A small image classifier, trained from scratch.
Model: 8.37M parameters, norm rmsnorm, patch size [4, 4].
Data: trained on photos of plants, animals and fungi (iNaturalist), 77898 training examples.
Rows from block 7, named by matrix and row number. Rows with one number belong to one attention dimension. Each number is 128 + 32 x the weight over the matrix's rms, rounded and kept within 0 to 255. All counts start at 0. Numbers have three digits each.
# v: attention query, key and value (stacked) (model.blocks.7.attn.qkv.weight, 768x256, the v third), inputs 0-42
# proj: attention output (model.blocks.7.attn.proj.weight, 256x256, transposed), outputs 0-42
v.10:110128177083082056157160121099148095101120115165088178110197111117079133172138099133118104151099094119107136137145150155135081115
v.11:071143126152118110105130145132125119131183116086124102148124111140116103153123126117094165107116205128098119159090132142157103151
v.12:094151121125066131142128155117129134102159138120126125138112126087110123091127159164122114104120136122073149180115144136120177104
v.13:148165113082171124157115133168118113106116181169174149109144200093145130094069113113095124089118166128141185111090084124156201110
v.14:161103104135134116128141102159100127102106121121110147119107137107159126143070131110143109092134145121072097135158131128131128093
v.15:136138074100167116107149132154146136103076120116111122135111165113110097145197190001188115092121171129125119122138123124086142166
v.16:101081158142160139115111156127107131095164109155128147152156116088153125085116125173068112149116162133104148168131127117145068100
v.17:114142126171089139161121139147149125161162132093133088107105155146174123170135120217103119140123180138149108137130146109104133162
v.18:112159068125124153208114148132116123078150133094160143087132151119123092108162155133090101137115098132138130135106092153162113047
v.19:154101177148073117084155100073130121108124045189130177165161073087151180107132081109099136128140146126149100147134159113105126113
v.20:150163199140169146128106139072123166174067126129096147099135084093134173105191143154160162139146143134135119092117131125131128106
v.21:162175093130126125104142127101146116161155103121128092139087130175147076116129140165118134141134158121186105130123109112084187164
v.22:144170123143161116174143148130126108120093104132148183115120131109139163138100150177137123119104108120143130155147116142106137081
v.23:114096131143078204191097141121157128110124129098185139154132112122094059060076161119107101145121075130102106087105126108125154067
v.24:137103138172121123131110104113132124117065100131159123082187106088163126185095119114121046175126107121140069197105161101159169071
v.25:147108128161168074063153109107102154135179155136161096164174228175218121206124091187117157133158167129087116151166105119231123140
v.26:114139179080107070095107139077171097104115166109085120109174147124122139206161124078157091105115122136182163166092123107119055074
v.27:109146155119008184090139127121137140116158130110133073122092113106074121113065153125062124103118133114014062165121150113187134156
v.28:154095148151154112128125110106083165133227138108119107173108072154133091012138098193088194128143120133087108092105085125131137166
v.29:103155099128187126205162109159116117156140119189169105119126149083093151080166129109142117114131116121111194093159121157111148122
v.30:115145097173131181126105104077116112183159111113143055129079116137148104114107094150121128111143143121097072139125113121124119124
v.31:158144088144090133137114129146137139112157130122045156156165055126109093084134169108174086115122131126092116140114200131105114136
v.32:101107170112088125161093164164125129118190108151177189160167075144087137087117097163115164135149073126085142114117142139127128081
v.33:140162154128152163227093147176147089126093110095187147101135160170140137133150170182099130129137106132139141077079172141145095130
v.34:106177059105110029121099100161115120208087072133163041106103149113172075207164162181172200117132104130214105123085180118188193141
v.35:120159132152156163169134090088148153103235153093103037118109161124103161133080222118087072104141157126101115222155079138091165077
v.36:121154198134082127121100147170087124165121123154113123109169135125144113139161151134153158140103130126139078092148108140170145125
v.37:158119113141112109144129148103125153099161123068097129100169090098115039063171123140108091131123173120039162134058123138161176113
v.38:100163069159151089160127122156107111141148118127189149149106131088189128081164063108182171100104162125182169081145129129184116092
v.39:103237093100125129150118118150132167085200148058155143121111138069072097117160131138160179101123138121139166158101081099100177092
v.40:121157078152143103199122117151135140142174114121134157107146116149140037103109164111189200121126126140117177122130144133154174128
v.41:115121222121133110023120176124145149140153137090068130122119091157148147082155150213092144143142148135082158148121081138126081120
v.42:142171107146113097117150112148141129128168132165128128168099071122142148119132173116142060125149137114111142177125190133162138127
v.43:104127168133088151150108168152137114115065146103109141071160161083101123096136153145132064169112149120031139094110131151146123111
v.44:097163066102127075130118124120140091135126126146129173080113153126204172140150145181146181102141140138201184159128138161098159191
v.45:140129143123122070213131129150147133117131097117173105086092082143084082141116105093187074142113101120120089105096146142099141103
v.46:170066136117143112120130150204141142151092133117192158099153197085139113169126048070175067175135092134122172065111087112186075109
v.47:154127079098102129116158112207131153079130090140102140116070130124106090160058108075096049098129131119063091140126142108141169141
v.48:144071083144071135150108139100123107080034132096143145059116151158190148198068032028155067137123112130114107098127102144149166074
v.49:102116125120119168146120108082148115144086137102129055135135230114124112176067156088099058102132132126131116130128085132209158106
v.50:086149123119158107192115130180125121098155113127175125116137115114054116109164127183112127123111146118128154138092166130103136203
v.51:156162130140196191044119114118107197130174092160127162168106064140116127039173149134072162118141072121117144141136109119115162155
v.52:188191066165204161096107133054112172115197134108128118149104095196221149129115165126108135095153140119197132147123151102175148090
v.53:102078095122099130128126137107085126135077109106100085116111125093119168098098103149116155134132090138144088078059139122091091110
v.54:122171090141202065097124123168110119174173103141152081106098141119151157130123047183110125101162159125171147126107095141196131166
v.55:146176150129157164096130093209143170189141139094109087183117134138117117160197134108186107137107138126190113112143127142156091103
v.56:114221131124137070171126106124153127106129163109105074097118122131076085147166168097098095155123093128144094110110087131139139112
v.57:111159130135164114142120122141095150156107092067087189131126131115158136174133101118184141120163144135150121097141123128169128052
v.58:087077095147104181131132127121108117148088115106169083142122191110169124144100121164096110098129134132173122097096116117132127128
v.59:171140192119114207074099131073122156126133137132188121158131060132142141052161131213045143125153150123153106099104146098101182122
v.60:135102070137066139175115145100129139109137141104097194108090069076153182077100089103237130126133062123140106077067157153115130127
v.61:126153190165147188035101150120125091231107129124078102233109125154203160161153070105147148110159142114141111132163160138109143121
v.62:158137099118208201122166122064127107117056108142110192175174162080103150126145146061136130143149082128155146055110115141131115131
v.63:106115156100188120068159133098142082123037148116127058152142165080063106170153133081099058121129202129159152113094133143133075167
v.64:186169156146121089119157135138075154077108138133141176130142080132117151149165100124128139162129128125093066143136172130203117132
v.65:139106095110129201110131125060122127140077114128132095147120121128154135123087108165136147117160142131119123145115086137106119123
v.66:130112144142161160145110114141110144132100123078146160129132099090179127142132116108125098141117151121192121157143138105161113105
v.67:128122126128084119050132148119086122098112153164180101116082117065133078100143115173123129146124080130105163090113157132098144155
v.68:134153126143150078129141124159139156125154160143118136120148123137123160136158137176143132169143144126087173113147140113134146133
v.69:160174149112098130203121136066126139167116112170091090061115171152065158150137154151120149122145115126067149109058088172144119166
v.70:134164129131097101110128117132132157141167105185144154132133121092148101132116095151080174122095083138145120094139127130115123118
v.71:126096041119142108134112119078140115090172140128103123098111139153103137132157179194142148135172178124147182151101125120098127121
v.72:153125107124096107139147166124118101099079125158101118085181136144096073140133144185143154110142141132143076144144122131120109149
v.73:171185138122084116193146099194157152118138136103142084060115095095070182167182096133088133117080135131105097172090140122160114134
v.74:122148144126131173171145128123119117132138112106088146107136168120088140167132150107108125153150137128056129143142164126173112121
proj.10:135078158183179129085113114106064157111167142162133108117097153104126127031120188091198130175136134111056077132167146163171142136
proj.11:194105140131107094109122121099109118132135131137131119160115109129163103129125102138051171145096090111146126113148122128123104100
proj.12:117101159125172098121122107161107150118133164139134148094139163167142154140107123139144152159171160111099139128133128166119138086
proj.13:145099144145147123045098147109198169135139122139107127133108132154097157173172162168194095145135135157161144130153127103104125097
proj.14:132155146150181109089039107114143108129136173070118068142078111131097205160208112140115132141147116123148193152168127076104161113
proj.15:130164205120114157142119172130114121137117113090120101124140063127166135185159037218072123094090146138129149171139086108098146136
proj.16:144167103121109072040088111155104115140096159167110146091113185161127111120135090055119135093123119111129124118089109158125162108
proj.17:132132099081122117103109137093144159123082083106128103132177100132113116094137132139111119088126135113111168128129129118089143109
proj.18:142145120168136124078102130127135136152104136111095107172135177133101093184107050174129118152149070168082131128106134109122066176
proj.19:058111156119150180027062144175067150133095146128088085098152155111167075132133141080129155085100156076075138105170162128164172117
proj.20:088093118080084132235188081150132116125196106106158142136134106126148103168101148047133152121147129104156103150143127159146097090
proj.21:094108129177087154123106143149115151104080112131104121128191115149151136123211091097120091109151118137097135127101137139167139124
proj.22:138124158115087123089149131134151129114230156089132088147151114107143166177146093083084131169102122156112122149125169099136138136
proj.23:110175084113143040072086166101108141139073117115142138151142169106167217218113082164097162150117090125129149156131116124138090096
proj.24:183156104137153180089098133159099147132163151097148133141129180086166143120112120140099167121146104127136186122195158135138077114
proj.25:120109123138103175192158150099125155134144155108129144132076060000060135056142137082074148124132077139158156107072164133095129148
proj.26:119099090144171194120166148080094164135136088153162065142092124158107095033116105164193108134122130187073116127145122076144188163
proj.27:138102144130199020197078115144111156117083175144138180160152132111150111094111101147159193135158116078105160119142150193112179119
proj.28:062162131095111146174148145190176096136023127155118174068141143154119126101181150075187125076119167107189131124076101155103122130
proj.29:145137110141090157109125092119169134146112106131098179103173126148145136147109115162162088151163145134098070126149167115109181135
proj.30:214111121113191066102131171174168148110078112089141152153142139098120167119128173136134088132135098132122174123121174123127161164
proj.31:055134158099180107118088161170072075147049083161129126104141178187155149127115107157130190118100114149180148107115122129160121127
proj.32:127157089127193083078122129115111090127132142161121140113124170155171148102144129065141123153134134128166100128104115099157125152
proj.33:116141160090099103077142176141106159114153100099087100111144155077110094185092138131104141138061141163134127123139104134135104141
proj.34:209133180135150205151136123132114171108161162105140138136117073114096131137172064081118120073117110123089198157136154102108081152
proj.35:162129105136157071209118129116138136162134149167158154147140118162165102094118073205201107146164102103097112144107169143136157104
proj.36:108100128135226205028062150094147093122088081072145122181136161081125147133108118074163119101149049175132137139129210037151099137
proj.37:094136132077080077187140103176138142125110176144153160130102148151095172180108108127131179134152108156125111093172071164068073094
proj.38:138138165163133147149159130171134131133066095157122070129151133176129138195082122175062113105133130113044134151124092108062166182
proj.39:131097131178106193166095126081122128174094139159112132140170068192132183098180074126070092148170115181136113140068133078148154145
proj.40:165127128141139140074120106109113107116082137145135108134108143159131205137120096172088104147149087106147118136150137136102074084
proj.41:075133139089033078177127084141099172109137154149158118125102141103135040165141121001193133102127159131124093106070085132119158113
proj.42:138081136147149148101126127117083172086088098124121120120147199182173064160096118159138155161135115096114121101140134145139196102
proj.43:121112155101154063202188078123142125108177135159171160148116117144131144182075143113160172126141133130150110163121101149128123097
proj.44:177096171167118212093136138106106148115148102188149072166084142125069052086177158078143085076099115136112082115145120048112097091
proj.45:180155135189139140165065082099093134142119162114103130142139134053136199167109102147126177168148129143089124163155159145162147142
proj.46:141168130118105145204103073073102152143120146148165140155110075131137149192087140146038191100153142125220108159147112126113144122
proj.47:140096185126202109157094134125138113118146233149081132122159075168140139134168137162172162149127146115203132128120122139171124183
proj.48:125147153134211108173110133140153084165195182098114083139118109147108133156161111214087118140144143135117172155116150054101105200
proj.49:221143131137177117070128183091163154144115125127170149129080115099156145133131105177130167145104119173133185195114116094115128110
proj.50:154150128079103123201180128085129126138131131176095175102157145115117154088027139147156147107098113137131094097149093139097099132
proj.51:056060102067059109172186098173183104117085147174112182101164162137136077108063107099154092103119149136172079062086118153161080126
proj.52:103067146107090120156193119161131139117121144145104124145156116085079100151088086115069110143106120119069184071090123171119110152
proj.53:149145133123200131215135132169129089164158170148177176108151118158144147163176145125156146102140137112151222130123104136115113175
proj.54:232138162089092130218165110132164179148143133178125153125127098101136080144114160124149096097127124169156152102127143116088089129
proj.55:095076120108090117114107103075178114099047094116119156137151120117131096122077081141058132130144161128099122127078124139115140167
proj.56:135084123161125178194160121066151136160071114118125102132164152086121116124100083192255106088138133162074107119144169136092117112
proj.57:136133123136124110144113090136123091120092172130133077105124116183121117112107119099124111129155141143106162157081103152088120161
proj.58:174212150067136139073150146167186167161073141127156184100145108110082141127113146103150145100086149146125197136142102087054112168
proj.59:034116093116064076190168084140169168087118113174106177110188154133146096153139163048208088094130178128103081082120104180124108127
proj.60:179151207146146077150100067197097097167135085167154138168110133182092101184114139124032176162094164124107188163147100130156103122
proj.61:053076128143111125139132129111127155076082107048159150118158105143123130106205214098102100146154038116117113097134133132121157123
proj.62:083078149129091094104177138155105132109113109122100137118142157146165084173091138128126108137145164103091121124121143228112108118
proj.63:151175140151067105185177122109122168143149121138118161073106119144216110126131104174149163106130187109072149135111084183088149109
proj.64:078171153134133156175171160078188128137159128116122122166134172122119105123071121110116144128123140144155171141106129129118161142
proj.65:135123175133095134038133148163114106119180123140170179145125127135152118124078148103165140135135130090172132136073152084163084117
proj.66:132167158143111082084147149082156114123142111122130151152143112157082154111119121124080152143103162130063133165104142142086123147
proj.67:114107133133211051222166080143175192136161107149055123094127153193138148166122132121092132127145179145171126160130159145149177142
proj.68:119131123119102119190177131112157124155132156091140113148118128137166116151077108106071082088125148118158169109125107166123157095
proj.69:136101129112113189103126185145135103129119143119168159158136142092163104180143176127151136138106090125177114125149105112144109084
proj.70:078104103095117107106106085188161140114132156118130080135115130128133160150149136134161115105152133135122104149144144154124091088
proj.71:171128157074096104161210122172121125153102172115151053107118143148141112115093141135072103122101168100191197129156089123150155164
proj.72:168155143135207144119141121080136182163155149147171141152137135113164198119130120100103082098128117144135172100109116138133141119
proj.73:112104064120125167238173146088165156153147171109113126123102189128079104074154182068216112084156126136128151130155102077148098161
proj.74:116132171147155102085106168150129133157112134102171134114130093091136156128144109128148150097082131103177133062137086150131128111