A small image classifier, trained from scratch: batches of 64.
Rows from block 6 of a small image classifier, named by matrix and row number. Rows with one number belong to one neuron. Each number is 50 + 15 x the weight over its row's rms, rounded and kept within 0 to 99. All counts start at 0. After the name is the row's rms in percent of the matrix's.
After each neuron's rows are labels from the 100 images, of 14976, where the neuron reaches its highest value: "top examples" is what is common among them; "colour at peak" is the nearest of a few named colours to the mean colour under the peak. Only what is clearly more common there than usual is listed. The data: photos of plants, animals and fungi (iNaturalist).
# fc1: MLP up (model.blocks.6.mlp.fc1.weight, 1024x256), inputs 128-255
# fc2: MLP down (model.blocks.6.mlp.fc2.weight, 256x1024, transposed), outputs 128-255

fc1.110 147:53 29 68 64 50 55 60 55 44 31 33 86 47 35 65 43 33 61 56 55 56 22 43 41 63 48 73 53 40 54 23 29 68 56 61 39 31 49 43 21 82 50 31 39 41 47 42 77 53 32 41 60 60 43 49 72 49 46 39 55 66 30 51 43 57 40 63 82 73 60 70 29 31 38 38 61 50 47 52 61 63 30 31 60 45 63 52 42 15 55 23 52 64 51 48 09 48 59 68 48 50 53 37 14 31 51 60 48 70 41 42 36 47 73 46 66 29 29 59 55 44 40 54 38 51 58 43 41
fc2.110 160:45 74 37 37 67 67 45 76 64 65 73 17 43 27 65 45 33 49 26 36 59 56 64 70 44 46 41 44 45 55 58 62 60 47 35 84 50 46 54 57 55 36 63 51 45 44 69 52 33 49 39 26 66 66 41 33 73 62 49 30 30 62 52 69 42 51 55 44 39 56 11 56 49 51 28 59 46 40 50 41 36 39 57 47 74 26 55 42 83 23 63 45 36 65 46 54 34 66 48 74 74 51 66 44 63 71 63 34 53 42 55 36 78 34 42 61 39 45 52 51 29 39 61 73 34 20 53 68
top examples: phylum Arthropoda; class Insecta
colour at peak: brown

fc1.307 061:42 45 51 54 54 54 75 42 56 39 64 28 38 47 52 58 43 57 50 41 48 52 37 57 27 48 44 61 43 63 24 57 74 38 20 39 72 68 42 35 40 58 72 40 42 74 56 19 45 78 45 64 38 46 70 33 53 28 73 38 78 49 31 37 45 51 93 82 33 47 50 25 27 18 70 27 48 71 31 31 67 55 60 82 39 41 42 43 21 44 18 46 36 58 43 79 45 59 58 37 34 66 54 43 37 52 60 32 29 48 64 60 56 54 69 57 35 50 73 49 55 65 22 50 53 38 54 69
fc2.307 062:56 63 47 64 73 49 59 58 43 32 54 55 45 62 39 52 33 27 53 71 49 70 43 45 41 50 58 23 44 39 39 49 49 85 39 47 47 80 47 41 51 49 48 53 41 55 31 29 53 54 31 30 62 54 70 41 63 52 41 48 78 31 76 45 38 50 26 35 54 48 43 53 69 47 56 43 51 24 37 46 75 35 33 08 61 63 22 53 33 40 60 68 51 31 28 32 49 34 41 58 60 32 68 49 37 65 31 67 50 62 73 22 50 66 36 04 33 38 36 39 57 35 60 41 70 52 60 52
top examples: phylum Tracheophyta; kingdom Plantae
colour at peak: grey

fc1.23 035:35 26 53 48 62 67 72 47 52 51 40 44 21 51 49 59 14 26 47 62 65 64 35 46 41 70 54 55 64 67 42 38 67 42 47 73 03 41 31 50 44 55 61 46 55 51 34 29 84 46 54 67 59 27 46 24 45 45 58 39 60 62 45 35 49 59 73 54 34 56 57 39 43 54 35 91 34 25 44 84 49 53 53 51 77 35 53 55 70 43 50 49 33 46 50 45 44 42 74 47 34 42 68 52 45 43 41 27 49 57 52 50 48 70 64 38 60 38 56 74 68 49 39 73 44 39 27 52
fc2.23 029:55 32 68 61 59 35 48 57 54 46 66 39 66 28 57 23 79 57 46 49 34 20 22 58 65 40 59 68 54 60 37 73 49 54 29 51 81 78 52 71 82 31 65 49 44 26 62 49 30 61 50 55 47 67 46 71 48 52 46 48 31 51 45 75 44 40 84 57 61 56 40 35 60 53 39 47 70 52 33 17 72 66 38 44 36 58 22 61 46 49 50 62 59 59 61 57 53 58 60 59 57 51 47 74 80 45 48 52 44 36 40 52 65 66 57 50 70 34 00 27 50 78 53 42 54 57 38 66
top examples: phylum Tracheophyta; kingdom Plantae
colour at peak: brown

fc1.260 066:37 56 62 46 54 54 36 57 55 30 42 37 71 38 33 70 54 48 63 53 61 37 48 50 67 42 67 29 53 32 55 52 54 62 20 32 29 50 13 59 76 34 59 72 40 47 54 68 67 71 40 54 56 39 65 64 40 48 21 63 60 41 61 44 68 30 54 41 51 42 23 51 45 43 28 24 47 49 67 54 33 34 42 54 37 64 54 70 29 60 43 73 43 43 42 70 53 35 70 32 45 53 42 61 51 56 74 50 41 48 49 45 30 49 60 43 50 63 54 61 75 72 46 42 29 54 31 50
fc2.260 058:52 30 61 33 87 51 47 54 44 58 40 65 44 20 53 75 42 57 23 28 45 06 57 65 43 25 35 77 86 67 79 66 47 49 72 61 51 80 51 75 41 36 30 34 24 30 60 49 18 38 59 35 53 36 56 46 49 52 50 35 62 49 48 64 41 50 50 47 57 65 55 46 41 43 76 65 30 77 19 46 60 47 42 26 64 53 63 56 76 64 77 40 43 57 35 70 69 72 46 25 23 37 53 31 43 56 37 60 45 49 32 42 44 77 47 45 55 24 27 32 55 58 39 74 51 40 41 50
top examples: phylum Tracheophyta; kingdom Plantae
colour at peak: brown

fc1.191 067:23 70 21 45 29 59 44 72 30 46 57 23 52 21 51 29 41 57 45 43 53 69 38 69 40 66 44 32 63 49 38 41 68 41 42 50 31 42 47 30 24 67 65 58 39 43 59 63 85 54 51 62 73 40 58 45 17 42 51 64 34 43 64 46 62 51 53 54 72 60 46 54 75 45 43 52 63 42 49 44 30 41 46 49 32 62 70 29 30 53 57 32 41 37 37 55 49 49 37 58 74 75 76 23 57 14 20 57 27 72 65 51 82 61 48 07 55 45 31 31 51 51 61 38 39 27 48 56
fc2.191 061:55 38 56 67 46 47 49 41 59 35 47 46 40 91 66 50 76 34 70 37 30 30 60 65 41 48 83 35 78 52 72 53 38 51 41 95 70 44 34 63 60 54 44 34 52 68 51 31 18 49 45 58 42 34 36 47 73 40 63 32 23 49 44 48 42 34 63 25 23 40 44 64 67 41 71 50 38 45 60 27 58 50 71 41 64 51 43 73 34 47 52 36 50 41 36 62 40 76 37 47 37 69 31 79 43 62 70 21 44 44 37 61 47 40 43 30 58 48 88 54 36 40 70 57 35 83 37 34
top examples: phylum Tracheophyta; kingdom Plantae
colour at peak: pink

fc1.24 139:59 74 29 75 29 66 60 60 72 43 55 51 68 65 75 53 63 22 55 52 27 38 18 60 68 31 54 46 57 55 45 49 59 62 61 48 48 36 46 48 53 58 33 39 46 07 57 36 81 62 68 77 67 57 35 65 44 64 31 86 66 64 60 57 51 50 32 75 43 53 22 49 39 53 52 55 49 36 63 38 41 56 65 51 44 49 62 40 34 45 48 19 45 51 52 46 76 58 69 43 55 62 68 53 38 69 35 31 45 48 35 58 53 68 27 57 58 52 04 55 63 53 47 16 36 51 72 45
fc2.24 132:63 59 71 55 53 33 39 42 37 41 59 53 38 12 41 75 55 50 44 61 81 59 60 63 58 81 51 47 55 36 65 49 45 29 45 66 88 66 22 33 26 58 45 56 33 68 08 66 34 63 42 58 35 49 34 40 35 14 33 51 33 48 63 70 49 74 41 50 39 71 48 48 36 51 58 48 57 44 48 51 73 38 33 68 55 24 43 51 93 57 27 45 85 50 71 55 35 61 53 46 39 51 29 47 48 26 36 59 62 66 40 66 45 51 43 40 47 56 46 40 14 52 46 49 31 51 36 52
top examples: phylum Tracheophyta; kingdom Plantae
colour at peak: pink

fc1.94 050:38 52 45 47 21 51 59 57 57 66 46 53 52 94 53 63 37 55 26 52 19 54 55 60 25 63 63 47 84 72 34 62 63 57 57 39 33 43 42 37 58 33 71 58 26 42 41 45 52 54 35 69 56 23 63 39 47 27 40 45 32 40 54 86 56 35 66 69 42 37 41 76 69 42 67 64 78 37 73 54 47 68 36 31 56 24 70 55 69 42 57 56 36 36 41 69 42 70 44 48 69 58 19 52 51 33 48 41 42 51 53 32 61 89 63 54 45 61 67 14 21 44 71 53 35 28 41 58
fc2.94 054:57 27 32 78 53 25 52 53 64 65 41 51 55 24 40 47 49 54 47 47 50 63 82 40 63 65 44 37 61 68 41 54 50 42 43 48 75 46 53 60 48 60 68 61 74 52 61 44 61 68 62 35 65 62 59 31 41 33 34 69 43 38 72 63 36 81 62 52 47 41 58 28 41 36 66 35 51 41 19 42 48 45 42 56 44 50 48 70 06 66 39 52 43 37 59 18 51 53 47 73 61 57 58 52 69 77 46 56 43 62 73 48 24 54 45 45 44 59 53 47 50 67 28 70 43 43 54 65
top examples: phylum Tracheophyta; kingdom Plantae
colour at peak: brown

fc1.649 091:41 47 52 49 43 68 51 57 51 60 42 28 38 54 38 73 60 59 43 54 57 17 41 53 64 52 50 57 85 64 41 33 25 52 45 30 50 57 63 58 50 35 42 60 31 47 51 25 19 62 44 65 47 28 54 45 43 42 25 63 43 56 73 36 77 42 37 55 47 69 33 84 53 40 38 61 36 63 56 74 58 51 76 59 57 49 71 44 38 71 62 50 41 56 46 69 68 79 56 50 38 70 59 66 63 39 59 44 35 48 50 46 54 72 78 54 48 31 45 49 86 63 45 21 39 49 66 39
fc2.649 088:46 29 32 49 70 46 55 24 48 52 28 43 72 45 57 62 39 48 39 55 27 27 19 55 59 44 28 48 79 56 77 57 61 53 29 32 51 54 36 49 50 49 66 13 42 25 65 58 45 48 72 83 35 56 51 43 45 50 55 28 66 53 21 72 37 38 71 52 66 32 51 31 64 56 70 53 67 83 55 48 67 48 32 18 54 56 57 71 65 47 37 41 28 43 28 62 45 64 48 40 13 23 38 54 40 91 64 49 66 83 66 33 41 78 47 63 35 57 32 54 59 51 37 74 54 45 33 64
top examples: phylum Tracheophyta; kingdom Plantae
colour at peak: brown

fc1.752 077:60 41 47 48 59 23 36 50 74 57 55 67 54 59 46 28 32 91 58 53 63 55 38 30 63 49 41 48 62 36 45 55 62 44 47 42 49 19 49 39 35 58 61 47 63 54 67 39 46 23 60 52 24 66 22 43 21 59 52 57 60 62 63 27 98 70 59 44 39 58 61 18 55 49 71 50 58 49 63 75 31 55 31 21 45 59 66 53 42 40 63 28 57 64 65 50 50 41 51 52 54 30 42 47 43 64 50 37 65 45 39 24 44 71 30 23 45 42 59 40 70 31 65 32 65 37 45 55
fc2.752 074:55 50 32 55 68 23 52 61 74 57 42 29 43 39 42 49 40 53 43 38 68 57 66 60 52 61 52 76 22 67 37 71 56 45 26 33 66 75 37 49 46 33 58 56 54 34 31 58 66 39 63 47 36 56 55 41 49 39 77 48 58 57 65 60 51 78 44 48 65 43 67 61 72 56 36 52 69 44 59 49 36 30 44 72 21 57 27 49 56 43 05 34 39 62 37 45 49 44 46 41 72 58 37 46 85 52 66 43 75 50 83 24 46 38 45 42 76 48 76 64 26 63 61 47 65 60 76 46
top examples: phylum Arthropoda; class Insecta; order Lepidoptera
colour at peak: pink

fc1.267 026:50 39 51 39 46 28 43 72 64 69 45 54 67 22 44 73 50 43 43 63 26 72 54 42 86 34 81 69 32 51 54 25 69 76 50 26 58 68 36 52 39 62 36 37 19 44 50 64 58 73 71 41 25 39 39 44 63 22 45 82 44 51 52 32 40 28 48 50 61 69 29 40 47 59 52 42 65 57 41 49 34 58 36 42 34 43 16 69 57 45 54 79 46 44 13 08 53 52 26 54 58 35 69 27 50 47 41 64 54 44 52 74 59 67 43 48 56 44 52 62 61 65 72 38 45 89 47 45
fc2.267 026:44 35 39 63 46 55 54 56 16 55 43 55 37 60 57 52 29 33 34 39 40 22 51 55 51 69 25 36 62 20 54 35 26 19 20 31 26 61 58 60 62 33 43 71 52 68 48 29 46 47 44 69 70 54 72 38 51 43 51 39 79 44 38 56 39 68 51 38 34 25 55 64 47 33 40 48 48 42 27 50 53 58 77 69 52 42 86 46 72 58 65 32 52 58 62 41 50 32 69 44 59 60 52 71 09 31 42 53 46 30 49 39 59 69 34 51 54 67 90 55 51 62 30 62 65 47 63 73
top examples: class Insecta; phylum Arthropoda; order Coleoptera; family: Coccinellidae
colour at peak: brown

fc1.580 055:65 59 76 41 52 52 69 53 60 29 53 58 44 35 29 46 57 55 71 28 33 47 36 53 35 29 71 38 79 57 53 65 33 67 43 53 27 57 44 41 66 56 65 55 24 43 47 44 49 55 65 57 48 60 40 60 41 44 15 53 17 52 54 45 45 44 36 43 86 11 51 43 80 80 36 53 29 51 55 32 48 30 27 36 41 45 41 40 55 42 56 31 47 35 57 57 72 35 65 38 55 39 31 45 64 34 46 58 45 45 66 46 41 59 59 47 52 56 62 63 91 37 76 72 62 59 54 52
fc2.580 052:26 42 44 27 54 62 47 69 64 64 62 39 59 66 46 41 47 16 27 57 71 64 57 57 69 62 48 61 40 56 49 56 65 55 51 61 30 57 59 35 50 41 41 39 68 64 44 58 50 37 48 45 66 41 54 33 56 64 47 56 76 48 69 47 55 47 68 46 50 58 87 57 45 51 66 62 34 32 40 66 27 58 58 51 53 59 46 41 48 56 56 76 53 36 48 72 44 61 30 56 28 64 60 41 48 45 49 46 40 37 50 32 48 69 39 53 54 39 43 33 49 66 64 51 23 34 40 54
top examples: class Insecta; phylum Arthropoda; order Diptera; family: Syrphidae
colour at peak: pink; white